{
  "arch": "convnext_v2",
  "image_size": 40,
  "isotropic": false,
  "inner_norm": false,
  "widths": [48, 96, 192],
  "kernel_size": 7,
  "beta1": 0.95,
  "batch_size": 128,
  "epochs": 62.3
}
Rows from block 5 of a small image classifier, named by matrix and row number. Rows with one number belong to one neuron. Each number is 500 + 40 x the weight over its row's rms, rounded and kept within 0 to 999. All counts start at 0. Numbers have three digits each.
After each neuron's rows are labels from the 100 images, of 14976, where the neuron reaches its highest value: "top examples" is what is common among them. Only what is clearly more common there than usual is listed. The data: stained colorectal tissue patches (NCT-CRC-HE-100K). In brackets: how many of the 100, against the usual share in percent.
# fc1: MLP up (model.blocks.5.mlp.fc1.weight, 192x96), inputs 0-95
# fc2: MLP down (model.blocks.5.mlp.fc2.weight, 96x192, transposed), outputs 0-95

fc1.156:525568492412552480522480485485567511429477479507508560637490491503482511477487528513547535550539518489505480484529484537451539461463442509501515519494527538449490435588544513432469413458519471510561541478488502512507495477509499487478489495490542401504494462509428520453431455466560558502
fc2.156:500512531513456425493564539489390545442481510464507430511534463472526506458486516531419476514501547484444481554457490439506454533495461528540522464476530547506551439481469544549473530526513540519501461509406556556503501501541541579449493580465537482506473483519523567475462544432540510461
top examples: tissue: adipose tissue (79 vs 10.3)

fc1.129:496528479561521487475554494478517519541443451392553458415477466567479509523591542492502537527474471506439467479550532455582462533547461482503557462508522453508507455503573513569428449466536460534514522489450458540523487563498551528528546495519495457486560491491435508546516489516444479513
fc2.129:487508526449449558514521529546490483420438520488544430494549510453522483485501545505472442470509497491512495526435503476416492493474461494520478495487429519560586488538457466509467562512556501480439444474479458495558542501428591563461484547488533467526452524501502550546483558521475579422
top examples: tissue: smooth muscle (41 vs 13.3)

fc1.16:531557466536539481469520499467472519528473544537480528542558525417450466543437529501503516490491463541486425456478492529491586541484481494571543533468490517525549427626473476489426541488553535479478476494526512475528464444441487469519459559448527574512496539550515424532536480482490553514
fc2.16:400469523515500568548555572465482472460459518446574491521511494451538471499571512475490452543465558441598480507470501523475533526428417528483454486512490541570563498500509500501446478517511482445483498445460511488540516450508509517514500597451507475417449495546441524532490477528502534500
top examples: tissue: smooth muscle (84 vs 13.3)

fc1.57:536467508441488548509496519475450506496464467464478503567489567514556493606537371430420509537489585488496484499461523487440566487535511513526496480532504462510479454483457430529529478501481506475483503531534511479442565550475508511482585520555540471501516485484535543496445458420542526454
fc2.57:517467512523486454494537502452502511542454606474524479535549544560557509450508488420456483491541476482467506476522551478517458511537482555475517473524513502478489496528598468518535482459481526525503546533477571470498422549480442524439431488533410513499545446580523522579463506494536468587
top examples: tissue: adipose tissue (27 vs 10.3)

fc1.168:448467509495530523511514464532532501493537575497570441532465571498500454497443489487555556485546469511505493504473432454548491497487525518412510509584565578494538491519502505540488489511497498545510527474427553525516508447489523529454525470410466439530580483559450520460534518532517427594
fc2.168:445502539467486438501498504548426517510542496597456527465425495458520422533509506566471525515465536486484475516433469500461502491508494517507496402408492521477502497510444538504438550573442523435465474521477474499549546535539506509573570487462574468475508514526450501562521487526524545439
top examples: tissue: normal colon mucosa (65 vs 8.9); tissue: tumour epithelium (33 vs 15.1)

fc1.113:480443508530469507503504496460549509566480498463556442454489465586493455478523478507476428523523483498583480498550462511530486534490442487523499456557539495506449469483589488552466492532512444538515513505489453487442479564486588476514575505578432474518559486499456458604520532446463452475
fc2.113:520527499505469528593488509492454480416444465476538430565469505509565538443522547523463518498451532486530448536524442430470537489440417552479455490430467540584546486509500515463456496548556522442536519468459492519540502516501525554527461562572517530451474529547470561479455515488481510498
top examples: tissue: tumour epithelium (41 vs 15.1)

fc1.27:434460517436461539572418483509469493548439534488512430490506451506472492473559524516501436559466503512513589522522539458413558480467520389533498532463518527525568476513574507518497540461537478490567561519514520456482465530511541534491474487453567460519528492517497490516504460561524497568
fc2.27:495481481474454558480535468501496533627538557561509497452504523497429474546476501462462551522521502459504491433516512560521496435480583512496496498488533443512511536464571485561567475468473391510501571499498517474467462525471446475504536467461462461545489441542495448451578464515491484539
top examples: tissue: tumour epithelium (93 vs 15.1)

fc1.19:462476550432470516574458438520470516476493460470506449553550457481560564490526501481497479542565587528532520519522461484431481464479443498505502533455520536475521450488567481531484468496486479528526542489481561450468505530497593510428522472472567470599515450540520518467434476544568532541
fc2.19:476477403524455544533528479437464532555461497488525482493513482480474473449449467461377550525507501460481482520454507460465512462474494596493518477489557455541576482474530553546528454485503431526546572458468533477454470574511523491519520513583422493502532479565506510464482511531549500542
top examples: tissue: tumour epithelium (97 vs 15.1)

fc1.89:463583612478498523546440452499496537435466475490511586521549497531510514487488502463438500581537531456456497399487502505512518449492488518554492463484517558474517485512565444515452441492457498428534501501485546531540553554492567541493515558531507453467434488486551532510469470493568482472
fc2.89:508514427529558465493464479482453465521500471505432500544489469544502482465502490509491543541488491514446525522527495470493451510550477558488564412486550505452469519468481553446477496521480554505471492473496559514520478601568507543512479528607477532466575521521489488400452508530567397546
top examples: tissue: adipose tissue (55 vs 10.3)

fc1.10:478457516563613541466521476437504519471510483491509496512509524546498522489489490480480465503517545527523459464551553427572526477567441496510476613475565472510545497556562399509503471491518511542463554445492518454461518494468576515506486513541474502536497484544510520567593488491429462498
fc2.10:523506451504464543481433487523542532490520465513500524468493497488433529508408478529524555429498480543514529533527501527509496484540561461486536614506500452491511496494431482500462499518500455489580511472556409508516526507451560401566532466544515560504491574403508471428509523484465468491
top examples: tissue: tumour epithelium (44 vs 15.1); tissue: cancer-associated stroma (29 vs 10.6)

fc1.42:523519401511555542490540501425522566529515477480494549503493495458534506499562526491566507560462480489546488469461503476491472580490519488528603537542539518489581480580505482479455540487515590506536508461463484424453492470476529509460493409445533569542516490466416525494518470517525525488
fc2.42:504526511502435458499533563470450530523526497495524482496500513489529524483535547480474501563550531456477436484489493457484490493489483535562485383487531546522542473465553526529509464445481548504495518479404549545468431480515431614421454551526511456513424428549518552516477468478552513505
top examples: tissue: cancer-associated stroma (42 vs 10.6); tissue: debris (32 vs 11.1)

fc1.176:521444495513494474527506510486462537556480446457522491483471483529496487501478464450440490433557559514525577503488426441509461528458555530583633495453485452529463504502487451518517460462436433503472493520524546500556569546453543497451608482510471515539488524520452516498547471489463493472
fc2.176:528476513508483511508490497483512451502480558486489483495505526494495495490521508486494513492483503479518510486392504512496505492506486494465498497514472523486473502530522474534514508487523508497496504477515468477495485472477502492501471493497475424485506507525496508825497513529458512515
top examples: tissue: adipose tissue (96 vs 10.3)

fc1.25:503464538555580508512411506527544486583544466435596510522529531486472533562518507522414429556473499521511503499467527529544522570522510488505617567444493520551501511584461476552491478485524468513557478464448503468477498543469500486474489510524544432467503514510497463469505528426494492526
fc2.25:452546433504521501501470453499557582518492426534502567511471481523459525475440469492552508471488443557520480514545483493553473488545532544487521523504599423511495519466514481440509422524481537475518548527536500479524471582547461463505473462498464522504446493439527471458483505451621432549
top examples: tissue: normal colon mucosa (97 vs 8.9)

fc1.131:425492546551436442483438513486534556536462482470565587471536485547531517591574507474436527453506459466513446477493457548533496537530474506519511417557529494528523508518472560542428477552530471521539442574554462548459482596476503510485496493466497517504467531509496539519489496538526539519
fc2.131:550462446511525533561456476504505523469442502489488483548494549536527495444455514530481546439470469514518507516555512483485498477511444554416512521494465486520484520529507471472465483519559526433562536446526481451572510551466530473547466504599471573436551577475479524398434525517469445551
top examples: tissue: cancer-associated stroma (34 vs 10.6)

fc1.32:458501494412447527471525499517497512509516538475528530574505459456560485593558542483515555516489465462478479467440404580468427527496480473476533484530495513523528450499503578474420522537484502492550451524469455568571512489546508532473489492505550479498525465487475567451411477552538541522
fc2.32:497460454503480522453454547510527537517560535524509559403482499479429478516432491522539538446549519509508525542489550508495481492564562430524546597504488486469503482498444522554432488456453512494582476494491402512520492488432525426522510451520568531486482540408508497510502516502470550466
top examples: tissue: smooth muscle (64 vs 13.3)

fc1.112:492535507512485498530447459493520574548551474491493429440508486568406456550558489493450537543530482448434532463482469551582474599508449488555516433504447516553480481513556575542447524505526468477508514538470464561482474535489536513459480465511445528492461500485590507526448475503482477506
fc2.112:493516541486442421478481514548471491454447484488494464570536531515570515446496505526536446458497464507469530530516525506453428524541449560471525445498508519496518507526469431484444558542489583447492438577483510490603518503448539574460449525562513562494503529516496550442467514437546509501
top examples: tissue: adipose tissue (48 vs 10.3)

fc1.6:488490478540562568497498475416503527495514475498499507505528586499452509477456483493530447521531515547542506458546566400514547488502459499481513608448515497468517519571490382487494474498501462537478557451505506414466517485483520491514521433522512563542513502493547463549595522500435524526
fc2.6:520527465509456564457457538517512486431539428491507510444512546481430470555486525564583514455489554486535539499507519559491466495536542441470524587524491496517527509510434456516470473496538479460544454428505419492536544413440533459538506487505554552459439536435534473491523544514461521470
top examples: tissue: cancer-associated stroma (30 vs 10.6); tissue: mucus (27 vs 9)

fc1.140:482518521546555476485495504508416571480471502530499493563503574465508502495452488445554487486573516517527488465519554425573516488459485486504512585461530461493526512625476406494508485473528500495560525462541580435512530470382535484445505436500531530498497503524497530523520528474499499523
fc2.140:532492491486539588489472522537549484464504488485516498453512493442449493510485508538564504446511504515521531512502514515484487503549513425513527598515465488524534510487428487461437523501528495485473448405527414512549531504406567441519517576472567516478478549412507470487519548579437489446
top examples: tissue: cancer-associated stroma (44 vs 10.6); tissue: smooth muscle (37 vs 13.3)

fc1.109:439455540478513475565401443528435496481522424512506500495525556475525579535553497492478475540460598579539466486533555512447525514543474477521508493439457490472518461548478440554478501433531535522538569467520480449457492568503465489490466525507509482517486505498551569485454422533524528527
fc2.109:436467437502473514550494515461464539529475543526529547449467549508486364505480482493438533496487558481560481508519514492469529475491487562447489429471509494529507514542548521596499445508500481438538544486462502395543478555526478478557497437487466488451536506559460486453499507567515555540
top examples: tissue: tumour epithelium (97 vs 15.1)

fc1.26:463464529470516539534478503510544501448473546506526547519502469523525578472436531417498474525532608527573520510502534441528484475518471449516487503454434491545530444488535545526507588456455486576540467486469460499509540575448540547473536572521456487556449445451521461495487549484443482516
fc2.26:470510572430519539461437480528599486509482528529482560481552482530473512519478464468519412454534432551493528509527531534422509497538529436530506522550428467459458529523464476430495559478455555545437461546526465506511483530454563511481501500513510496551524535443488453407511503526457538456
top examples: tissue: cancer-associated stroma (44 vs 10.6)

fc1.91:477481509531516546485518508443508542528454480448526456498490511489535443561587517495466495559468449462390560510471509545431473551478547467620511497577570481456487452506505461546450478523508558455498493502504506567477490570474533525476477487470513531475492466549474540464523561498420487526
fc2.91:574492516461415442493386466530526548468480441498501505478528540468552526516437476521506467452479427546464490522487499509386521508510526478496481525513411524478503522577484454497528569514519525536515468544529479463505513470429551524493494449535500533572522542474484558516490497455450587477
top examples: tissue: cancer-associated stroma (44 vs 10.6); tissue: smooth muscle (35 vs 13.3)

fc1.118:366498537526549502511492527493498464460567451531505518514475515513503517488516471476491510579506488568396527561549514522473508451559526519489498557555504485474509510519524526522535428518414522501607468524464511501479513520510509532440455497452515449474565376487457478495512521510518517551
fc2.118:566525509497465538444491511509544398553525532506497465470532517490441510563523533456540519528535487468488528463476532574492484498524570407508522545533476504514498493463503475526538489452562421544452458491521475507442501450376480499462511476551490465558522482487535433530585517540426513507
top examples: tissue: cancer-associated stroma (28 vs 10.6)

fc1.96:496521425541472461492519437423495556555443530452531462452469456553503515491574531498579517566458444489519492498541502448518458551473487498478503451512438462489554530570568523517462476473532515483483467488466456535481504537509583508522585480490506541505470400499451552577549522507521491485
fc2.96:463501531470456557539545517495500473473443513467581449526541490461549531493544538456474424539488506460545453498443477477448529513413445536522445489502478515581588491496528482500528515503542469492458508519464539483505513500478527605443483541441488451531421450551491539541494490464517590462
top examples: tissue: smooth muscle (55 vs 13.3)

fc1.15:462394428534524524526541490493495519510486484488562449477428492539529534535588534488501463478482476426433546539489465545520505523490543490525555524544417529544448531555524527560475425479475463474539488521467546488516518512471527541495539450549451530520537463448403562529487559470503525501
fc2.15:491553498456380479478477519527494528537525505546513495466503449445457553494431476495471502501572456533455467563446477465466484488537545485569538460464495461483554449473457542555448553516443534537500471520469457554501481545451550571453522519512562462569479524471504492551501514441506553428
top examples: tissue: smooth muscle (54 vs 13.3)

fc1.35:495561421512467489533516433423485607527458484456553505433495486503483506504570544512555477582465464465533531512486494495504509542468529479537545482511484473474525469596559453476484488444498517482495493497442472519473494569514551499486559463466481550503495393504435516546547521511578488449
fc2.35:482490515474449500520538514490465530432445468443569456491561522488573476474515512494472423503472500480493460494465493449473506518441461560523445474518500534526566507541531468518541517507511529507471497534465554481519480479524527598430442540437481503529399457552506605540457501458551580476
top examples: tissue: smooth muscle (63 vs 13.3)

fc1.134:377470513548478496475523511499507546512525537494538527529528564472502534556483515398513487481526577475557510491484536432532536496559481518561466514506494480567525540510546462499460519509507538594537506503541537447443493515413526610476497483487456512565466507492519471501562515565468545479
fc2.134:441462526473523510525459508525600581452478471502550593477495506498528528506485473526570458431493494549573500537539500514491539500503492443502483627512433466492494513544464468441460507495472559473529489510500456496555509468497536423534486476419540538460488535417460521462473508482473551472
top examples: tissue: cancer-associated stroma (48 vs 10.6)

fc1.66:506570528473570516489446506465461503463490528517541577505543485501503492504429534443475469538487594481536450520496464439434568429560454497479477534491546545554505451507593528493496518483503533572578466490482457489516528521453556506465532525490458441492479467585463448499492502490578509467
fc2.66:430478535443562467496493453548498491540458558533452499533546430485520529456465456480450459480531431548462512531491475469504486472524490536538512466490515453464513513490449515456458604534428510537441528547516518524535510616506591493487534521513502442553589526469459507448493502492538465462
top examples: tissue: adipose tissue (99 vs 10.3)

fc1.144:474576443505564546497541479450513546541514512391502566542423508469497498485485529459551493541541478467515533505452502455472499531535543466531536518522492530539611502570508493454495569473499595494566490488484484474494529483459472532489490432424507514496549444578432467471511527507503537514
fc2.144:450499586494502434508572483484443487563504563547473497519479476481530467480501505480455493548520509460493459477442497491509491500501482583525491367468557501483500501473555523520528489522445506499476542560487571464491461546558438549487498520419477445521491426597504474542499501449566513538
top examples: tissue: normal colon mucosa (71 vs 8.9)

fc1.3:472459473556489503542537517498524503552483450424571506450487467591485511493573449479467491466512553500537489521491407520504449532489529489547558471570501488494438512468536500510496497499455449517545484560477469517464517620505537483481599504508414461521544476474443462562520517457458475478
fc2.3:510519503523499534547501532493464426410461524473517447544484525489542478464546557519483498497477559463529493517443477463487514516484427506483484468463463557552528469521479504499459496518557529444494467451444481506544520480495521534517457558563527477444484527541491533697456541538473522480
top examples: tissue: smooth muscle (44 vs 13.3)

fc1.49:439543543449491500544509477463471518443509509435523467576504572538546548466507412453510547534496563482525526503435426542553446570533469467535491510581477465536490508503471515511521534510491546570553486520488509533430500560510512474461462552458444529602510461478531524513455550499506490533
fc2.49:533505494487522515534441443505529491487442513500453471533526481521522522479458446504468505463504426558447528539491486498423539500519500490469519511506415481493472483541453491427487568534527528547479486459551486510498506555483585497545508524622461514513608600462462494435487524542424467485
top examples: tissue: cancer-associated stroma (51 vs 10.6)

fc1.122:512498470499505533483444446429492512527514506514474485479544620484445468503507416514550478596504500542519599446549550444525596525548476476491486532543468489469517456521496429546428533461503553474492584489514455458444492504498491469481485526502501503520537489472481423555481510469461458522
fc2.122:493478435523479571531527507472454478547488442524494480487490510506449434524481452532443566519438537480549533489505505553535514482460514568416519510478496442517490506522507488523509463545486420461549536429529488485522517561500512483575530467561453545450542531544463464368527500550477451552
top examples: tissue: tumour epithelium (83 vs 15.1)

fc1.75:471466514507529559508532509467462603506528461467518509507488513468531466536599520504521430512517429423428548519487517528484506484467571490543517513473587477473518472528528439532507426538475515432493487485500514544570508548502580573510527465478569550470529447457459568472526504450461491501
fc2.75:498519527463458514500474503498526466471458443470517456491568466465541511532517454479468398539496443545494500532458487507407549539452496457522488473540390540488519471558482498468529586503494505574403436481502510522472502496473578576463512526473477474561502518515478540518512499546454567445
top examples: tissue: cancer-associated stroma (38 vs 10.6)

fc1.138:409511554491480465490470482508433497467491569517498496478556476556536457546550451499434428571535447498553509470538452486552543463514456491502502553585524478484506457478519477583431522581482513507496475574465454477490506508510550529496520578521510480534521447440449491577468480522447501520
fc2.138:546511456554460499536477545457443521499533430507476476539460487512501553492490510508406608540502539479484469527531481456520521503483499530496529487444483506527516424469508556518465466508501460472578519447432494571477480521513484512542491495620488514472546498527512524346488497554491467512
top examples: tissue: tumour epithelium (67 vs 15.1)

fc1.172:464500555556565512595439458532547493545562439477562493469535554466473540505526492501485459551495512533509498535492524552460503521574542457533569539476476525475516495528460503518483485442496541541589497483393527502480477507490516499438460465449469497471514510546509480470493539432509600577
fc2.172:440559463488449508512535473496493552530512428535551509497480487475453487493446521475524495509484503492517440500484456486504475482510527566516484477473615448572565519444534493518542422542512466473488557555490526441506501561523454535481512504442484498543404435517529467521504493415619509530
top examples: tissue: normal colon mucosa (72 vs 8.9)

fc1.161:470507456555468530523486473478500483505554519418494476461495493578474533469587533483507537491504480449423538538512426514431519494537552481544469487593506555503497513500562512488484425510471481468450556514443529565601474506491502472506547561513423461513444470521473463519593502486455505481
fc2.161:534496499524478495451514516496447425503541479541486457483501540572452393541542532514467481524511560468487554474556536548483475512526519454487514407491477563464467478524498535560524495486481502523439437491471513463507480462458465536501493523504520528488548490578525439378543527594438547500
top examples: tissue: normal colon mucosa (65 vs 8.9)

fc1.184:520527471484507577465511471513537536503520453494530488463544448557498481559560517495496535524479492461408471455514454573439437448462480487541509532533474544487447480514502582493377441483511428470467441485487555535584508572507535455526513493557513500525508497504432555531452527502499473485
fc2.184:559560457509453486443454516532467526454566404522484486460481485466429484558453520574555536481497527523442514531473506540460454512549563419513541529491508497495499476458415520518482489510517495497513410497475461527502556471459521525509541487525590538517471544417556468468527534464501499430
top examples: tissue: smooth muscle (59 vs 13.3)

fc1.97:504531502513486504570426467467563549563507491412540482523498551484458513553563488454551441448500451484498519482491515461545474555468494522512494467444391498525543502513480494470514536492529518507477542488461515490457519570508494507464533442484549560498461481407622433498499447538539465526
fc2.97:400513568495510432431566530553460504513493484508473508540524470461527491512510474526506381508516479491496529513467521531517439546510467559534542444491553477458511486494438484429456557533407533478455442572504525526558539504534548549465520525433544509501506499497488488507504495450580538449
top examples: tissue: adipose tissue (97 vs 10.3)

fc1.58:457470508510481491508447437441535483506526485473547510528529518561435504509524476500498510505532546557589501538531501489529498500541409513494514508550482507584484496569510518532468474508517457636497459510479506470429474563496554529469547521467522475561502416523431416515510568451540534516
fc2.58:511465473474577548499474466554536509466446433487469522529530548547515533509512519543549476425454471502538526454532516537527459474492480545449489593529491451527474571550497409419523514518553525431516505496577468486573532457488531489503466478557472577466506524450504507410509479485515452520
top examples: tissue: smooth muscle (76 vs 13.3)

fc1.179:550548539497502567493508454518496487488524531492482444477526505594459502496522502517450555466506479455426478433509447468517579429495437523554476497531456447535477462492561515558428448495519477517479575554467498572533515497459496483513574573503420491511499507501519518531486460493387531485
fc2.179:493455507489533479496560548497416446493520489516517466492496587560521425495575572519474478536494607422501477450514520491481476476493463524521452428470502578505504531526547513565499475483485520459497504497426529489520479430509421538473476522485531492444479437592490531492515461566506556502
top examples: tissue: normal colon mucosa (33 vs 8.9)

fc1.79:492523523538564500541397499508516497565478493433601516532482509491451469484544491509453431548474496493491546513510538502482542553500500469487595577460486518508491500555465460573526461480500486482578498482425478467473486580501511488511480526512573451478472488463509419477540567430488462560
fc2.79:476521434478553511465519454526539528497480409518517527501514510519472501484472496514600471456440468530515492474542491516576449479521540545479479547537606440503511548491509448452539454540493495464494531534551498464537533525538473473478477470455466556518404459449547489460504497431607455535
top examples: tissue: normal colon mucosa (100 vs 8.9)

fc1.119:458435468480555537496506525421428504522456549508486523570521611546545527499530402473514528566491509529450486508466456496499513487518505437485487524568456448498547474551508452553512467527474509440482474605491465558509543558507517492494497524512574481451498473531512535551515511427451488531
fc2.119:501507438538517525535482463425532549574507515488501530524476448502496542514533452441487544595473482488513486488490491512526564518449518524483490496525520444511480499450556540443555429486480450526514573470494586522420470562567448513528508461560420449518515463529475467539498440484520426554
top examples: tissue: smooth muscle (37 vs 13.3)

fc1.93:449553456487563502469449486464465531543485577494496480551527529518470435503485479467527497549500434544466581482505470466460566482486491472481538550543531439557506500569490460525486512530455477450490477576520444495551516489498519513456488504447586577430517462446450465570560492464436478533
fc2.93:439534475559486556521547492440482456535485503491525496501495435474487439552527456470455525576439542467564491499474480546512542553417500497461491479516516460551523471454507531486544440554503397487462527500484555451479547559579501470567563498452438478498483479540488446422524503529536491517
top examples: tissue: tumour epithelium (83 vs 15.1)

fc1.12:506522528503579596491497473443514480546514477503482502511490508490465471478487522506504438494540540544518567444554534430516557476474426449483507595463558519465546492499548416513490521497516444491501606499417506443465509487503537487479540481520524472513472505499486456538561484492449493622
fc2.12:533514515486506572454504525537476482421506438472483450468562510437445474529485506569523487435475529478485548488460495531487452506503514486496509587525496505507549491508411466474462536514536486478515455380516438541533558446460578468515521574512546518486460542443514510534510556553445484438
top examples: tissue: tumour epithelium (69 vs 15.1)

fc1.163:546519575487490640478510521504481537531487479408491496502524503545601443523473508515535466450509524470512503455495515439485551501489423536548488553469527469520481460437469433503519472493537426472469489518531489470513476504500481480531617506489519506507531531473508478546579467408488471459
fc2.163:427480502452529525555535532529528439493462504518569535531471549476535509462559564494540471509481537447581443483527464475480498444474439551470448523455512518591577557508550459482466463518530502411503533504484479466573506458462459505501491538473521497426463463545439500528515454498553558531
top examples: tissue: cancer-associated stroma (36 vs 10.6); tissue: mucus (33 vs 9)

fc1.8:495546515464527494467491536545492545490441497505526508484527431580523433588539517464476487493512497464416485429549511518485426471478486517531471473450423472510493452548537572478399491510498404476494455519531553558551520569452541494517506568533508528464464510503505509537451556492562495508
fc2.8:501502456514579531466465512530499554478553417510477552473462463472444481515451508570554528456500534524493520531530505512554460507549515464524543554485557456480480507440418528441438463498482525464538466483485459519550541545540540462534527514502579539469460554387519475449485517493549434456
top examples: tissue: cancer-associated stroma (38 vs 10.6)

fc1.87:530479471517569591507529497505498464439509468574486484512526478530483445469487532540496502497525461485452448545488495508498483460424544398466478505473557528504466482490506539483509501506463433494472510491432547497475649520397568459454484491531510541495462420534503522545484527548451502504
fc2.87:459514469487484493425514524512504580532551498525499549433532439465449480536463469517548470515557489504448519499455539519515468518544578448571534507539552469432494470447464540516483505455401514564456472575465520554465506546526511511458526486449538470566469477433539482552521489459552507444
top examples: tissue: smooth muscle (83 vs 13.3)

fc1.92:491504430494571513532498433496488456542603519464533519471522503511510526472507437520472553553478494519404445474443422549478499568548530452490588498587504543541456477539467509493498488518527466536571493497436416570512486474527441473503479537489453484527514548494503553484504488528539544523
fc2.92:497493409525495469476501536496485582589575531547479572466440486484424486509454505513493567521557519470488497511501521499568466481539547510538558505468569446476497482427518553494450431465427472457576546501468493512511480559500450479511529444548526512487517474460517459443507476457566469520
top examples: tissue: smooth muscle (63 vs 13.3)

fc1.1:408493513585453461498499480461522559561497473421549497485471488475451520529580504516503485553467432473467534475519479520554490582498552468538577457560513494530496473532498407487458429520507516500467518514514500536547458544553479531538459512450512525489446539525470467495592480483536502577
fc2.1:501521462484495497463468468553508485524516478539440498499505464476432500513417446547518520445498438558483545536489499537511468496554550485490549521490482439464490508521402491453466547548460490510497465485595440496538550547460581451549546472542521567528559591435499467445520539530476489468
top examples: tissue: smooth muscle (32 vs 13.3)

fc1.5:365433516566475475487502444523560569496586496507465498486547560460534543516519535498527491514518465447568532544467479510492513488541488516506485498528522525507541507495530435543425483504498547581530492506520545478492482474476498604494455444472537495588555474504458518460521574524468549517
fc2.5:509441534468515439498474528522550537464504448504506566462498586550553494501534492538558461454497482529527500493565525506495516493521496474492479572521419535449450531611519447488474521465494604478541478521492465499531457423488488498482438434468523573459467495472473568457488472490457580498
top examples: tissue: cancer-associated stroma (64 vs 10.6)

fc1.189:492554504487515536546421472523524589532504438480489403515583504490522478578594524458525435468509472464453515441502497493507474558462517468585502447455421482492497474507522515485486542482507528500495507515483533478518527553466528519422511426485511557547503477413587536520474504470493492532
fc2.189:444522541504489417477487490515505537507507417515465543547484438492544551476478431493515445513511433543460509554511484499501489543535493533533535453488545488432494491474455540433448542539356566523483487586513531564519478542542523537487507521519519550524501516491463500453471458440578512485
top examples: tissue: adipose tissue (99 vs 10.3)

fc1.105:496545510483538543529431509514495544492513457490486490529579504472555538545556495448537419380524452467500516486497526427522520472459518500524488493451458423459470481495570492469518542518458523486494522525526543489499549603470527531432523481480522580516475461404572452535483460515487464517
fc2.105:427436514483524442447487501544473561555515541545461570492493487503502491488457440526479452464544460512492527520508526505552468499537517565539537459477547432400459509519457505496451555509348532494548517575534488498556489539533540479519519455501540510506559524464464495459486479463545529480
top examples: tissue: adipose tissue (97 vs 10.3)

fc1.101:468495467535522473462514504484471597538487474395522480525485589480557496641533461460551544550489527487515509461431522551573485554565426520530466487590476470516534530525484481494471491508526568527539471540519481567480466493495474483500494548483449513526471499508469537488476523449481525458
fc2.101:606529479528465456470416449498507572478538453510443499500497475501472526531426463547494571453489460564420535541501507513488491531543544445490549542515469484454454471490443529470519505502518506540549466505503505517458529531506532483547531456583501541550546574422538510438472546470458442492
top examples: tissue: cancer-associated stroma (90 vs 10.6)

fc1.29:453468501547461483559398469504479495460523464458483500445466466567513513471545514437467508498518560538452561557558460548494542513522511517536479498557395512525491502532584515553495458498445513491494481542464479531545493466467561503456526527506425512490436407547466495565518514439470531477
fc2.29:526510493477535490479461510559452506508576449592462494461447510522430462521504571568503526504519575501476485504560479475509484459571531461570494439435493531471478491490447568488451522497482531480477462483470459504539507511482495509505536519518594502495514501486493463366540494587463508427
top examples: tissue: normal colon mucosa (69 vs 8.9)

fc1.187:514507465482514491537492419463524529551499506394528507496495501551424507476606513506500571481486491520522470490542554432501466501573489468469486451522475533515555517550554541539482467459547435526478552492428478474442456631530508489484553517519527440524451447468463481525522516469494503536
fc2.187:426434516458561542546532505507523543473426521452561535481533499474574470520557484491512415494468505470564482479469497503489555500395452549517421530534456490525527526558512475454506523482501506465475537513503541464530534485555549495495495477399482475491487465493439573500499457496510597454
top examples: tissue: tumour epithelium (34 vs 15.1); tissue: normal colon mucosa (31 vs 8.9)

fc1.159:515562546484542544485550474483516500488573522507534533488567537453542543544473503480553562476452487493454415439473464488515454521556482535485476493532460454501564513562459553457379548488534511481559454539478432561512560473458454463506533511536446534501499468536501549481452525513523561478
fc2.159:535447457493477517512472541520469553515550543538538538425427553462446465509453573539472600466521578463520459503513508478461480434530519479507497541432513505550543511463507522561459439476530465434603540445470423470534499499427465463530512479518567529468471506473495498506498494509483521504
top examples: tissue: smooth muscle (73 vs 13.3)

fc1.94:537473564495558564552512461475519546488510489448518464502487552518538528478471430520519536532489515525487481501455430540504470542532473367515606498550543545473440396499471459495496455481530466487527608493472495516443495483506472469494510546569469488489480535529436507505522523533476553540
fc2.94:489527516509454515495486550480529546462548531499504511473493425461495540484485490473508512516574502527461474572478478430481533511520528404596505538486479539500550438455454561514420507472457521547491481452429474622450474493499515497491504535504553444513434504423487539538474503527482526414
top examples: tissue: adipose tissue (43 vs 10.3)

fc1.73:459500425544488508482518491469495527524467452480604422463496445577482472551561516498520532532445477551411456482536538530505461535523551489546531461534510489481444501587489485507386419474522487521491476519459512537519498541471505454514500536587493467486574516506467519498564539509539530514
fc2.73:505476442447433542533426517533522577485485489524574530437503521436496499507435506530452519455515492521512469538487500483389529453490535457514472588473425480551567506518472488519460534494531477478534493460469428502541524505400555479519524491540536524508516545432449542493521497516454552444
top examples: tissue: smooth muscle (72 vs 13.3)